From a checkpoint of a small contrastive image-text model.
Model: 64-pixel images, encoder arch preact_resnet, encoder activation hardswish, text encoder width 128.
Training: muon at rate 0.024, 8100 steps, batches of 256.
Rows from block 5 of the text encoder, named by matrix and row number. Rows with one number belong to one attention dimension. Each number is 128 + 32 x the weight over its row's rms, rounded and kept within 0 to 255. All counts start at 0. After the name is the row's rms in percent of the matrix's.
# q: attention query (text_encoder.blocks.5.attn.q.weight, 128x128), inputs 64-127
# k: attention key (text_encoder.blocks.5.attn.k.weight, 128x128), inputs 64-127
q.8 119 [131 180 127 191 155 110 175 157 151 154 147 138 128 102 129 140 128 116  67 130 137 179 129  66 114 138 130 128 163  82 127 148 127 127 117 140  62 128 108 129 121 149 128  69 222 126  70 128 196 133  69 118 127 119  35 129 248 130 129 129 181 136 123 167]
q.9 105 [134 145 141 113 128 110 128 148 128 136 185  84 129  47 112 128 136 154 129 130  86 154 170 209 130 108 133  70  89 159  85  93 161 105 119 190 131 137 126 129 121 138 128 127  97 127 184 120 134 125 131 144 119 128 134 205 100 125  77 133 128 126 185 131]
q.10 070 [128 126 112 138 206 136 127 120 128 183 255  81 133  99 140 127 149 152 138  29 111 176 126 130 124 128 115 130 138  37 150 124 127 178 123 138 152 130 116 153 128 134 127 109 158 194 128 136 129 127 128 100 114 154 115 152 114 123 129 122 148 134  68 104]
q.11 070 [139 181 132 133 221 139 125 120 172 128 123 184 136 128 127 105 119 121 141 130 129 151 129  32 116 115 143 131 126 127 117 122 101 128 127 133 126 127 112 126 111 127 112 128 128 106 138 155 125 183 126 129 126 128 128 111 137 128 140 141  87 176  83 149]
q.12 105 [130 129 138 127 140 122 128 129 117 128 123 138 114  89 149 117  80 125 101 126 135 125 123 128 142 133 140 132 128 108  99 131 132 128 107 162 101 130  88 128 125 103 134 149 111 141 126 152 135 140 123 128 127 125 175 111 143 128 110  73 177 128 151 147]
q.13 119 [173 128 131 101 150 143  45 104 128 172 127  91 135 120 130 127 124 114 130 135 127 132 121 146 120  87 130  91 130 147 119 126 148  72 108 133 117 158 107 134 150 143 118 163 120 131 128 111 119 125 127 127 126 121 116 132  53 123 132 122 121 128 136 129]
q.14 111 [127 108 105 127 127 126 126 187 125 112  99 181  99 134 119  84 137 138 128 119 101 129 130  36 123 126 117 128 178 120 125 128 129 127 129 128 128 116 135 106 143 127 126 145 107  90 100 215 118 128 124 135 243 163 130 128 128 131 127 117 132  97 124 143]
q.15 074 [127 138  78 121 128 129 136 134 141 127 147 104 140 173 172 130 129 107 170 135  92  81 162  99 122 178 131 120 164 117 131 137 119 122 163   9 139 128 131 128 126 117 121 128 116 128 128 136 123 130 124 112 128 126 114 128  72 125 133 166 128 113 149 128]
q.16 029 [140 130 145 131  96 129 153 129 129 116 131 105 108 162 125 128 127 171 127   0 119 132 123 126 230 148 159  85 129 113 174 127 131 163 141 155 133 129 111 126 133 136 125 124 181 173 133 126 113 125 129 128 100 115 129  99 114 120 118 130 129 130 100 103]
q.17 125 [ 62 130 169 138 135  82 136 138 130 225 138 118 142 143 122 128 128 127 130 112 163 137 137 158  80 133 123 132 130 153 132  97 175 126 118 147 126 127 109 128  70 130 122 193 130 129 152 135 115 117 144 171 159 116 124 206 122 125 142 137 131 130 134 129]
q.18 111 [171 166 126 134 129 158  40 124 131 145 128 125 128 122 139 127  85 130 130 144 142 139 120 186 125 158 129 155 125 125  92 129 130 129 137 131 147 126 127 129 113 128 112 129 132 100 136 106 125  38 134  95 126 127 146  76 129 134 130  58 128 128 180  90]
q.19 124 [123 128 135 127 113  93 150 101 128 128 119 108 108 129 128 128 101 128 203 138 128 127 161 117 127 128  59 126 130 134 118 120 169  28 129 171  77 127 110 131 101 129 115  96 137  91 126 139 136  79 128 123 174 130 128 127 206 125 111 154 147 185 131  72]
q.20 097 [188 242 170 128 126  99 134 128 122 132 196 133 149 125 151 160 134 128 149 143 108 182 134 138 125  81 128 116 127 116 131 139 127 127 128 116 104 128 119  92 124 128 124 135 120 128 126 137 136  22 127 127 126 130  69 134 142 129 128  47 128 122 115 181]
q.21 066 [125  75 139 130 139 127 134  51  81 129 145 125 128 127 129 122  80 129 110 129 126 101 128 127 182 139 128 132 110 138 112 135 201 129 127 105 235 112  57 130 119 120 121 129 113 122 126 110 135 121 150 129 118 133 120 134 146 126 171 136 119 130 140  42]
q.22 134 [172 151 124  75  57 124 123 128 147 100 128 114 171 127 120 128 131 152  71 141 158 119 128 175 132 255 131 127 128 121 207 147 121  99 115 132 132 125 133 111  84 186 117  64 134 134 127 151 127  64 137 128 132 129 130 121 129 130 128  64 141 129 127 128]
q.23 168 [176 124 129 127 126  11 128  85 128 198 116 112 110  54 147 125  46 125 124 131 101 127 142 130 115  97 128 127 127 139 124 151 128 130 129 131 120 124 216 129 126 187  91 209 120 129 127 113 132 128 129 127 189 128 131 129 125 127 128 120 232 122 168 145]
q.24 055 [130 140 133 155 139  87 204 117 149 129  79 135 125 157 255 130 104 143 128 127 112 129 111 165 168 227 115 128 130 113 137 141 128 149 132 135  95 101 128 113  95  89 117 136  74 128 125 169 112 142 129 171 139 118 126 128  64 128 121 122 127 129 126 135]
q.25 118 [ 85 139 131 136  64 235 158 166 128 131 154 146 128 127 155 128 128 100 127 128  86 169 128 162 141 128  69 130  92 126  79 152 194  86 128  90  78 129 135 174 100  73 141 137 120 104 139 138 144 139 126  60 128 128 125  98 131 121  52 176 144 119  97 140]
q.26 125 [124 126 162 105  15 128 128 107 160  25  70 170 114 153 139 124 124  90 173 135  66  23 128 138 127 127  55  83 126 128 142 172 133 123 128 163 146 127 123 128  95 116 145 121 128  32 155 128 156 132 117 128 126  91 115 126  83 142 139 143 132  95 128 132]
q.27 100 [188 217 133 107 131  19 118 132 141  97 104 120 152 129 115 131 155 128 153 127  62  98 144  85 113 131 130 131 125 157 128 125 100  85 113 112 119 125 119 128 126 130 199 125 129 127 165 114 137 138  38 117 126 125 128 128 138 134 173 114 109 152 124 133]
q.29 077 [110 127 121 110 165 131 125  55 128 128 106  87  75 134 127  87 120 128 121 232 128 130 127 150 212 128 241 111 127 172  79 118 128 132 208 141 125 129 181 117 169 128  89 124 151 127 129  60 174 128 126 110 131 128 132  62  98 133 148 134 110 128 131 108]
q.30 119 [152 132 132 121  65 136 107 123 138 125 122 126  95 120 126 169 107 124 136 145 132 131 153 178 118 140 129 129 101 149  82 165  61 128 124 121 127 125 119 139 126 130 132 179 132 138 137 111 127 131 155 123 140 126  51 138 107 121 109 243 157 128 147  99]
q.31 076 [146 112 119 139 114 157 109 152 119 122  87 140 128 144  95 107 128  29 101 135 134 139 168 127 129 144 122 140 170 119 155 127 128 140 144 115 105 125 110 124  81 128 202 171 127 128 101  67 220 125 128 128 128  18 135 128 132 128 120  45 159  35 119 151]
q.32 100 [133 145 123 144 134 130 130  98 133  56  56 127 129 128 226 172 127 116 128 145 125 109  42 125 163 130 125 111 130 125 129 136 116 127 129 130 127 130 156 126 104 128 133  92 127 167 119 183 129 135 142 151 121 125 120   0 128 119 168 129 126 187  90 129]
q.33 106 [106 121  83 126 123 119 128 141 128 129 103 128  27 119  14 104 136 128 128 153  31 137 147 131 128  19 177 101 126 127 124 140  63 130 133 127 127 130 127 130 130 147 111 142 138 172 120 165 171 108 157 126 139 104 128  37 105 129 208 113 128 129 110 120]
q.34 119 [193  82 127 130  53 131 128 103 129 116 143 130 121 134 113 126 132 134 113 112 128  49 183 142 163 158 132 129 132 128 122 132 115 105 148 127 161 121  13 139 128 182 144 120  91  99 118 140 126 105 138 140 131 130 126 127  22 125 104 132 146  86 128 110]
q.35 127 [197  98 128 118 128 134 120 110 129 122 122  98  86  95 131 132 128 132 120 183 123 137 130 123 128 131 199 128 136 131 135 131 130 123 137 139 255 128  31 117  63 142 132 143 118 131  65 128  81 151 127 133 107 131 124 116 100 135 134 126 115  91 133 181]
q.36 095 [197 128 133 130 134 128 142 147 120 126 128 180 131  95 108 130 126 129  70 126 138 149 121 121 134 123 120 124  83 128 152 204 128 107 121 129 129 156 125 125  71 125 159 130 128 162 169 217  99  93  83 115 135  98 127 121 102 154  56  43 123 166 126 124]
q.37 077 [103 133 160 140 133  79  94 132 126 140 116 174 163 109 255 137 124 145 188 138 169 126 128 116 131 128 125 137  62 123 128  96 130 129 132 139 146 141 214 205 119 116 128 128 125  95 128 156  83 127 115 138 132 126 144 127 155 151 128 128 132 127 130 133]
q.38 070 [127 128 118 136 173 154 128 153 129  53 119 213 115 140 161  96 129 128 142  58 127 144 129 119 231 129 132 132 165 144 121  43 118 144 128 103  98 127  96 143 185 100 135 102 128 166 128 127 118  99  67 113 132 129 211  80 135  90 109 112 123 104  85 130]
q.39 030 [129 128 128 157 131  69 127 166 130 130 134 128 124 148  45 135 128 150  69 143 125 150 118   0  62 129 111 113 141 142 128 129 174 130 125 143  65 122 134 141 211 123 126 131 139 128 128 117  85 128 152 219 105 128 126 198 125 128 135 138  85 155 146 128]
q.40 082 [112 115  94 108 126 127 127 129 126 139 153 123 128 156 143  94 134 120  99 138 184 109 127 132  99  78 133 137 130 135 135 117 149 133 180 132 120 123 128 111 166 128 126 139 150  90 136 143 149 132 128 112 171 123 128 130 143 121 136 136 167 211 119 126]
q.41 109 [120 128 128  51 127 128 160 128 156 125  49  78 126 107  90 134 159 116 130 128 123 120 139 146 132 193 131 131 134 103 128 129 107 174 129 137 255 139 127 128 168 138 128  83 117  97 165 143 133 130 123 150 127 128 128 127  87 126 122 125 221 131 107 172]
q.42 094 [123  97 130 135 103 128 123 161 108 136 126 130 132 168 136  99 153  38 106 119 109 108  16 124 147 128 127 128 176 134 158 129 131 126 131 129 130 129 175 127 124 128 159 149 134 138 111 162 126 151 137 106 127 126 130 143 110 128 142 134 119 231 127 160]
q.43 089 [110 131 125 113 130 168 100 125 128 117 124 123 131 107 113 123 140 129 167 147 144 142 155 128 132 107 146  76 120 219 135 126 128  80 128 128 127 122  94 131 122 127 128 129 142 188 128 139 146 130 112  89 126 141 123  68 131 151   0 167 126 128 182 135]
q.44 116 [121 149 134 121 119 143 156 108 130 134 165  19  97 137 132 125 129 104  41 104 130 135  48 132 129 158 142 129 122 115 131 112 132 129 125 172 127 127  66 189  35 139 102  99  99 123 136 122 113 111 185 121 134  83 129  95 192 127 186 127 124 127 127 172]
q.45 124 [123  42 172 161 143 131 152 143 108 131 120 146 104 128 163 144 127 126 101  78 133 129  95 121 102 111 148 137 111 143 159 165 123 115  86 109 141 128 157 126 145 135 130 136 202 144 131  90 135 227 128 129 151 133 126 129 134 129 128 126 122 129 128 130]
q.46 063 [102 112 126 128 201 203 118 112 148 101 128 137 126 126 136 119 106 127 162 123 159 149 122 127 128 196 143 167 177 139 101 145 128 140 141 131 129 139 112 126 103  99 129 128  40 124 126 137 114 120 127 159 112 149 128 108  88 133  43 151 113  74  97 136]
q.47 128 [226 131 125 147 181  88 112 161 113 122 168 175 104 205 111 134 124  89 132  84 103 124 150 137 125 122 126 135 131 104 211  85 128 154 118 144 128 131 126 115 134 181 160 128  38 128 128 109 125 132 154 128 128  80 129 130 128 129 158 105 127 120 104 134]
q.48 160 [129 112 113 105 124  69 127 162 125 126 128 116  81 122 138 131 128 133 105 193 144 144 134 122 113 138 144 127 116 126 129  60  94 131 127 125 116 127 127 129 133 145 145 169  41 140 129 139 134 122 135 121 128 130 157 135   0 113  92 114 172 102 178 110]
q.49 093 [126 179 132 128 128 119 125 130 139 130 131 125 126 131 115 126 123 167  79 129 201 198  22 106 105 136 132 147 121 164 126 105 140 116 130 128 162 128 130 120 130 132 128 119 128 128 124 174 144 127 121  96  44 125 143 130 132 103 114  99  54 107 128 123]
q.51 073 [ 64 105 132 123 128 130 134  97 128 149 122 123 130  87 127 133 128 128 123 146  38 127  60 141 139 120 137 120 128 129  76 124 125 125 128 106 129 134 137 128 156 149 128  52 114 134  76 128 220 128 147 134 173 223  95 127 154 113 185 126 123 117 120 128]
q.52 090 [177 102 103 121 159 144 126 128 132 118 128 124 120 122 118 151 128 131  88  66  96 137 136 128 153 139 116 126 164 119 132 141 152 124 147 153 129 129  91 134 126 126 128  97 125 158 104 105 128 128  37 127 125 128 126  19 108 106 130 134 129 127 107 190]
q.53 098 [ 51 117  85 128 128 127 100 173 103 158 125 152 125 146  90 129 136 128 129 145 128 129 153 127  93 147 128 123 105 117 128 112 181 147 127 124 135  78  67  93 130 136 164 141 128  97 122 131 147 173 115 130 166 128 132 143 148 146  63 155 147 151 142 128]
q.54 079 [ 97 108 205 106 117 140 117 131 130  55 101 186 133 120 131 127 175 130 168 161 140 123 103 135 201 132 143 120 121 166 147 170 132 121 102 146  53 127 116  59 124  70 160 185  59 132 130 128 120 134 159 123 118  88 101 128  95 131 106 160  99  89 128  62]
q.55 107 [153 132 126 124 134 129 128 104 122 128 202 133 147 128 149 128 126 126 129 164 111 124 127 190 126  28 129 123 128  41 121 162 128 135 159 115 115 126 125 121 223 131 118  75 129 125 127 122 121 212  49 135 120 131 136 142 153 129 182 127 179 147 133 137]
q.56 103 [133 127 151 131 128 132 125 171 128 128 172  96 133 179 110 141 128 125   0  38 115 160 109 129  89 171 128 132 128 122 170 128 119 140 128 198  94 126 140 119 117 139 128  52 142 130 127 134 147 128 128 131 105 128 126 128 107 109 210  77 130 136   2 144]
q.57 035 [130 135 117 127 124 127 128 200 118 129 164 131 129 141   0  77 130 154 101  79 128 122 126 119 118 123 186 134 129 120 117  97 149 128 124 125 123 107 130 151 114 150 125 127  89 146 138 138 137 128 124 169 133 107 128 123  84 203  52 111 130 157 123 128]
q.58 057 [127 129 100 129 108 116 140 140 129 129 151 118 127 125  71 127 137 129 160 128  66 128 115 209 113  80  86 129 172 149 128 153 129 105 127  31 172 129 127 126 123 133 136 140  94 128 124 183 128 155 174 108 161 132  46 109 126 132 128 121 143 235 154 128]
q.59 085 [128 129 129 119 135 130 134  63 144 123 124  88 124 183 127 110 128 172 128 131 114 128 118 144 108 255 128 101 132 126 130 154 107 119 128 143 160 127 106  55 140 157 119 124 145 153 128 156 145 133 135 144  85 150  12 118  94  61 141 144 109 128 127 122]
q.60 105 [163 161 132 111 127 142 129 172 129 137 131 141 125 127 152 122  35 131 135 158 139 125 180 111 161 132  38 128 120 121 134 117 127 129 144 126 138  95 149 126  99 173 116 235 135 122 152 146 132 141 166  73  85 128 140 127 108 122 140 168 178 133 205 186]
q.61 046 [115 140  92 223 136 183 106 127 132 155 128 131 141  61 105 123 153 119 129 120 134 130 139 139  73 136  97 128 139 174 129  61 145 156  98 144 131 128 134 128 180 142 128 112  99 129 128 136 140 109 128 146 139 128 255  93 131 126  92 136  82 131 128 158]
k.8 115 [171 170 128 127 133 124 126 131 124 129 130  88  97 117 122 151 138 202 128 117 129 113  86 120 197 104 128 128 120 130  94 128 126 131 164 192 141 223 128 123 123 129 123 121 118 148 165 131 128 156 118 144  75 127 124 149  67 128 128 114 129 129  88 106]
k.9 101 [125 126 115 124 142 195 124 142 129 126 187 124 174 216 131  98 164 161 119 113 160  90 127 123 124 126 152 134 128 124 163 179  62 132 112 120 161 121  86 150 151 128  92 189 131 131 141 115 125 136  68 107 129 150 104 130   0 125 131 120 110  61 129 140]
k.10 070 [129 118 129 131 113 123 115 117 130 129 130 160 158 128 119  77 120 114 171 138 137 135 113 130 134 129 118 122 159  86  28 153 138  67 130 130 164 128 128 203 102 164 137 191  98 106 138 126  80 124 127 127 128 131 109 126 153 127  70 128 126 104 157 133]
k.11 060 [123 124 127 137 117 121  92 108 125 131 141 123 131 135 131 155  95 136  89 152  98 104 137 128 130 122 129 129 152 162 123  89 114 128  73 138 135 126  97 136 165 144 153 129 170 136 129   0 131 122 109 186 122 117 124 169 228 129  27 117 150 118 123  68]
k.12 098 [ 91 135 137 156 127 178 134 131 126 100 126 126 130 125 109 128 128 159 125 126 128 138 147 128 121 126 128 163 131 234 134 144 131 134 113 152 128 119 150 121 129 130  66 215 223 127 142 176 175 174 115 128 179 107 120 124 125 109 132 114  85  84 111 104]
k.13 114 [113 118 129 130 138  86 105 130 144 126 207 128 142 126 154 130 131 131 143 131 142 141  90 136  48  90 136 129 127 140 105 125 131 116 122 129 188 124 155 129 125 135 128  42 127 127 107 130  71 120 105 123  68 161 111 101 128  95 123 134 120 128  98  99]
k.14 096 [130 162 161  93 110 189 128  92  64 121  91  62 121 165 132 130 141 128 130 136 124 119 133 130 179 117 129 128  77 122 129  65 127 114 127 136 127 134 166 131 132  72 126 113 128 172 102 134 128 149 128 112 139 104 116 128 186 126  84 130 134 128  75 123]
k.15 073 [ 92 153 128 102 128  99 150  68 133 141 129  95 134 128 150 135 116 126 119 129 127 137 109 128 144 139 124  97 143 110 128 171  70 170 119  67 122 123  86 137 119 138 118 255 128 128  10 114 127  99 139  87 128 105 143 149 124 122 134 137 187 108 128 147]
k.16 030 [128 129 114 128 129 130 125 211 161 128 128 129 127 119 127 115 135  19 148  92 133 127 150 129  67 137  95 204 134  62 116 128 197 126 128 128 108 101 135 151 130 126 145 162 130 130 145 127 126 154 149  73 130 129 129 160 115 121 146 126 122 103 135 110]
k.17 118 [171 115 125 128 161 126 128 125 129  92 182 133 121  95 131 144 125 127 127 129 119 117  84 133 151 116 127 126 143  99 178 131  39 128 129 131 180 130 132 156 127 129 119   1 129 126  61 136 113  80 126 127 124 108 115 129 129 113  55  71  77 126 156 126]
k.18 101 [116 122 166 133 136 148 130 179 134 134 129 224 128 150 140 157 156 127 129  35 108 128 122 159 136  89 128 169 144 131 129 127 127 212  65 125 128 133 122 135 137 127 120 130 170  56 130 104 165 222 129  54 114 131  97 105  60 127 148 132 116 118 100 158]
k.19 132 [152 116 114 128 139 123 131 135 131 115 122 157 113 123 120 132 118 205 152 140  56 107 128 140 131 135 122 144 128 131 127 127 108 153 127 114 216 121 121 128 148   0 113 128  69 139 145 141 128 135 116 138  22 138 159 128  72 128 144 117 127 112 139 127]
k.20 100 [120 126 147 128 125 144 128 128 123 101 137 119 185 102 125 117  91 115 123  35 162 108   0 105  59 105 131 237 145 138 123 111 129 139 123 122 141 126 138 123 124 143 108 122 116 157 130  92 135 119 231 120  92 110 155 154  97 110 124 147 147 125  98 172]
k.21 062 [108  93 117 110 164  94 168 128 125 132 128 164 122 118 112  94 174  87 169 128 128 124 138 196 117 113 166 207 132 128 113 124 127  97 146 140 143 128 100  76 141 215  62 129 128 147  81 114  71 152 123 118 121 117 129 147 110 183 154 135  89 144 128 122]
k.22 136 [117 130 114 128 120 132 128 126 123 127 132 137  98  25 138 131 132 129 167 127 131 123 129 132 143 109 128 208 160  92 128 164 144  80 125 128  77 128 118 110 131  62 128 179 129 139 116  81 160 137 131 132 134 123 151 127 103 155 189 137 136 127 128 138]
k.23 157 [ 97 129 129 127 128 139 141 123  73 104 130  99 128 155 129 131  99 213 130 127 128 112  64  36 128  86 119 127 129  97 142  97 121 192 102 133 129 127  90 123 129  98 109  97 127  57 117 255 124 134 163 131 100 193 128 133 133 165 134  77  47 129 128 128]
k.24 055 [ 81 150 109 128 133 128 123 132 137 121 115 128 127 136  87 124 119 125 129 105 131  77 128 110 128 114 124 109 129  91 127  71 105 170 189 128  75 128 133 112 122 139 113 158 179  85 127 213 129 108 105  11 128  85 122 134 136 128 138  63 103 147 177 138]
k.25 130 [122 191 112 126 135 129 126  79 129 136 128  94 125 128 128  38 129 117 137  27 122 104 172 119 127 167 131 132 128 141 121 166  60 160  68 113 128 132 122 148 128  97 141 128 128 139 128 168 113 129 134 115  30 117 128 171 114 129 153 110 137 121 109 121]
k.26 124 [125 138 139 127 113 126 128 129 128 157 127  98 122  73 134 125 128 131 150 123 129 126 132  62 117 140  91 130 116 147 127 125 130 244 134 108  74 130 127 148 159 128 129 135 130 177  99 145 119 129 131  97 125 126 116  96 142 123 135  89 129 173 189 127]
k.27 091 [107 128 127 255  96 135 112 135 134  73 133 104 144 127 186 115 124 121  79 129  73 133 144 100  87 162  91 141 111 122 116  89 129 176 155 128  75 125 131 137 126  75 102 130 130 139 124  88 127 152 182 144 132 107 128 124 115 134 124 140 129 206 134 140]
k.29 085 [125 134 144 131  70  49 143 124 128 133  95 244 172 126 128 135 160 149 123 122 136 129 147 129 119 128 130 124 148 156 158 119 129 142  96 133 128 131 125 128 145 132 120 115 114 119 152 119 134 155 130 142 130 146 116  83 119 127 100 129 127 123 109 107]
k.30 113 [128 113  71 104 177 122 154 128 154 124 149  94 133 136 127 124 127 113 102 126 127 127 141 118 117 142 127 124 146 131 255  95 165 176 103  84 128 129 128 153 142 164 115  93 127 110 152 127  98 135 123 157 117 143 127 130 134 217 126 125  93 169 131 157]
k.31 073 [135 128 124 137 163 119 149 108 127 102 127 123 131 128 139 180 128 130 127 136  78 124   0 102 126 227 162 110  75 137 132 128 167 129 131 121  54 125 122 156 142 110 105 133 220 128 168 197 114 159 139 124 167 152 131 131 167 131 121 124 130 219 131 134]
k.32 096 [127 127 133 169 123 132 112 156 126 139  91 156 128 119 137 191  56 159 192 111 129 158 208 109 142 199  62 120 184 125  60 132 105 169 141 138  97 134 128 128 129 103 127  86 114  59 149 169 163  10 142 137 128 123 123 108 172 128 127  81 131 151 115 108]
k.33 110 [169 142 149 127 161  82 118 142 105 140 124 200 147 138 133 113 126 221 128 171 132 151 140 112 129 129 127 128 147 131 134 120 255 171 111 105 131 113 112 133 128 105 121  85 125 123 147 120  92 136 176 126 110 130 134 113 239 138 104 164 121 127 128  53]
k.34 113 [ 85 137 117  47 128 136 162 200 207 134 142 132 144 132 105 143 255 138 131 130 109 155 112 181 141 139 114 174 172  69 165 127 147 148 105 130  81 126 132 101 127 180 137 199 127 121  16 179 125 132 136 128 119 111 128 123 128 130 121 145 104 127 111 138]
k.35 125 [135 150 128 128 127 144 130 155 128 125 129 128 190 120 128 131 158 129 167 137 145 129 124 144 114 148 128 128 149 115 121 133 205 164 123 124 107 145 132 142 128 130 123 128 134 128  66 126 136 128  77 130 125 118  28 108 181 141 125 121  90  99  99 128]
k.36 092 [129 130 142 130 123 134  96 131  72 129 168 127 101 120 128 179 127 128 235 192 100  95 128  97 108 148 111 128 136  57 135  93 180 117 133 139  70 130 127 114 126 104 114 144 143 132 255 199 170 109 110 160 130 129 155 120 123 127 128 106 103 105 125 142]
k.37 070 [125 131 115 146 100 128 120 116  97 138 128 135 131 100  88 129  20  87 128 110 125 208 128 128 141 104 159 125 163 133 113 133  31 132 134 125 131 127 126 130  76 138 108 125 131 129 114 128 146  93 124 213 150 112 194 195 146 126 125  40 100 118 146 128]
k.38 071 [104 126 121 139 101 123  94 120 105 126 129 128  97 136 122 125  87  69 127 134 152 127 122 110 128 128 163 133 138 160  95  58 127 124 170 128  75 101 141 122  93 163 130 148 127 121 124 152 142 128 134  84 128 139 124 123 129 128 133 172 128 132 117  88]
k.39 032 [116 117 170 130 140 143 124 125 149 140 122 123  51 125 221 132 210 129 124 176 123 128 127 143 139 157 127   5  73  92 121  84 122 128 128 135 211 143 127 122 122 104 132  57 128 133 124 128 164 146   0 158 178 114 196 137 138 118 132 131 128 133 131 128]
k.40 080 [127 207 164 129 118 128 168 105 142 152 127 120 155  77  70  87 117 153  66 108 110 183  81 127 128  84 157 120 144 136 116 123 105 130 126 128 170 102 135 171 129 170 128  18 130 138 104 153 136 128 123 122  45 154 134 138 132 134 116 184 129 176 128 117]
k.41 097 [134 129 109 102  80 130 120 129 131 140 116 135 189 134 197 128 164  56  86 124 151 119 128 111 127 126 128 157 111 127 126 140 168 132  47 130 106 162 126 129 125 173 128 120 119 129 128  95 176 108 134  99 172 115  34   0 118 187 119  58 117 179 141 104]
k.42 089 [136 129 104 117 121 130 136 101  86 130 106 130 128 144 164 106  24 125 128 158 140 125 123 134 147 130 143 108 126 126 111 128 105 131 139 128 114 130 128 171 100 129 129 127 192 125 126 237 123 129 129 114  76 128 144  98 168 135 165 155 128 128  98 133]
k.43 088 [135 145  95 121 189 132 128 129  79 125 163 114 118 120 122 134 172 127 111 117 128  69 144 120 107 120 159 116 125 129 135 127 137 113 130 116 129 129  80 127 131 130 142 119 128 126 127 129 149 127 123 130 148 129 129 128   0 129 134 128 119  48  45 144]
k.44 104 [201 126 157 126 136 129 138 186 129 110  13 127 136   0 121 166  94 196 224 123 127 125 138 130 128 121 133 181 183 117 130 153 130 101 127 127 136 146 117 199 202  25 127 116 126 126 123 147 102 130 119 118 134 130 117 126 151 127  95 136 114 105 128  67]
k.45 120 [157 160  54 126 113 128 111 102 128 175 205 127 116 121  91 116 116 120 129 178 125 126 127  71 112 125 134 128 101 149 123 119 143 124 122 142 150  95 134 145 155 206 126  40 120 128 131 160 124  33 138 252 147 150 152 137 177 120 131 127 131  82 139  72]
k.46 066 [ 75 136 132 122 121 125 128 132 119 125 117  98  85 147 135 178 124 115 161 127  65 105 124 128 128 129 130  98 128 183 153 134 108 102  82 133 118  84 126  78 127 131 192 190 123 100 116 141 139 116 130 127 142 128  76 118 137 114 102  60 142 128 128 142]
k.47 131 [108 126 121 119 106 233 119 129 128 144 150 195 136 128 141 125 104 127 153 139 118 117  69  87   0 130 170 194 128 117   9 122 127 120 127 136 128 132 134 118 142 118 123 114 128 141 141  77  74 129 127 180 133 152 129 119 125  38 106 125 123 128 110 118]
k.48 154 [112 127 125 128 132 148 114  44 119 132 129 128 128 133 153 128 250 116 129 156 129 128 126 114 118 103 148  94 128 119 191 131 128 119 132 125 134 128  76 132 115 125 127 161 147 140 117 145 111  39 117 132 127 102 119 132 128 109 121 154  90 128 162 126]
k.49 098 [132 123 130 153 124 137 127 128  95 165 132 201 123 123 152 136 126  57 134 128  95 101 128  91 145  81 150 255 147 138 169 128 131 137 123 157 140 165  50  68 135 127 136 129 129 130 182 131 148 124   4 117 134 133  94 162 118 122 135 202 130 157 126 129]
k.51 079 [113 130 109 120 129 117 136 126  83 107 127 130 128 161 125 105 135 131 129 128 157 189 125 212 211 157 101 147 147 156 127 129 115 137  54 134 138 104 114 121 128 129 113 129 128 128  82 127 119 155 246 132 128 129 133  48 119 126 136  76 179 138 121 121]
k.52 089 [125 145 125 127  87 139 134 130 119 112 125  60  53 160  96 128 129 123 175 144  93 102 120 112  70 128 123 126 139 122  54 128 178 145 117 109  63 127 128 127 124 122 106 145 126 146 126 129 126 182 122  62 119  98 117 111 125 126 126 123 128 120 131 143]
k.53 099 [128 240 128 163 128 138 135  11 133 128 128 129 122 125 147 128 135 105 124 154 136 129 110 146 145 175 159 115 123 166  93 132 130  88 142 128 194 120 105 129 127 111 123 118 128 118 131 157 118  90 128 119 143 128 132  77 123 127 127  78 117 131 234 136]
k.54 078 [121 154 131 134 148 118 121 127 128 129 125 128 163 132 129  92 113 129 162  69 114  96 129  82  10 255 127 115 131 158 140 128 128 124 189 154  91 129 152 189 129 139 123 139 138 109 160 139  92 128 121 151 123 156  69 127 113  71 177 128 109 133 150 144]
k.55 099 [130 128 135 126 122 128 129 145 131 137  99 137 134 122   0 139 101 227 105 123 115 119  42 127 130 128 130 153  90 119 119 122 119 128 111 145 184 166 120 143  58 193 116 121 134 128 172 111 131 121 164 124 119 103  93 165 167 127  65 168 110 147 151 121]
k.56 105 [143 137 117 108 138 166 133 169 219 127 139 128 130 127 136 128 173  95 173 136 109 151 130 117 143 136  89 135 135 110  81 128 125 112 151 142 127 127 131 182 141 135 149  51 129 126 133 157 137 128 110 104 129 109 135 169 129 115  72 151 121 130 128 101]
k.57 031 [128 153 129 127 131 128  96 128  16 110 129 173 126 105 192 132 131 127 125 125  98 128 126 125 129 128 146 157 128  96 176 126 129   0 113 171 123 121 118 128 128   0 145 128 126 125 128 125 126 186 137 128 120 113 116 132 127 128 127 123 125 130 139 126]
k.58 057 [145 130 115 121 115 157 113 107 118 131 127  97 128 156 129  83 112 132 117 142 128 128 139 127 110 129 128 133 116 120 139 126 132 141  96 134 149 154 142 158 126 126 128  99 128 130 121 133 127  48 255 128  90  65 123  30 100 130 133  75 129 113 115 156]
k.59 086 [130 155 105 138 124 129 134 147 128 129 123 125 140 132 128 112 128  75 126 115 113   0 128 146 157 147  83 128 118 126 124 127 124 131 108 138 126 114 101 122 147 135 137 124  83 127 124 115 105 128  70 117 161 133  87 112 203 125 127 132 124 116 201 143]
k.60 112 [128 125  74 124 129 182 127 151 161  84 106 108 125 157 127 157 114 115 131 128 123 127 127  69  14   0 129 109 123 126  98 167 114 178 126 127 130 128  81 126 119 129 125 126 146 129  67 147 115 121 128 122 114  95 137 127 124 171 174 131  92 124   0 129]
k.61 048 [122 127  72 170 128 110 178 129 128 128 123 132  16 121 128 122 241 136  65 141 125 103 122 132 139 122 169 162  90 127 132 130 132 112 108 130 151 104 129  87 123 104 146 113  79 143 133 128 126 140   0 125 201 133 209 128  85  86  65 105 112  86 128 103]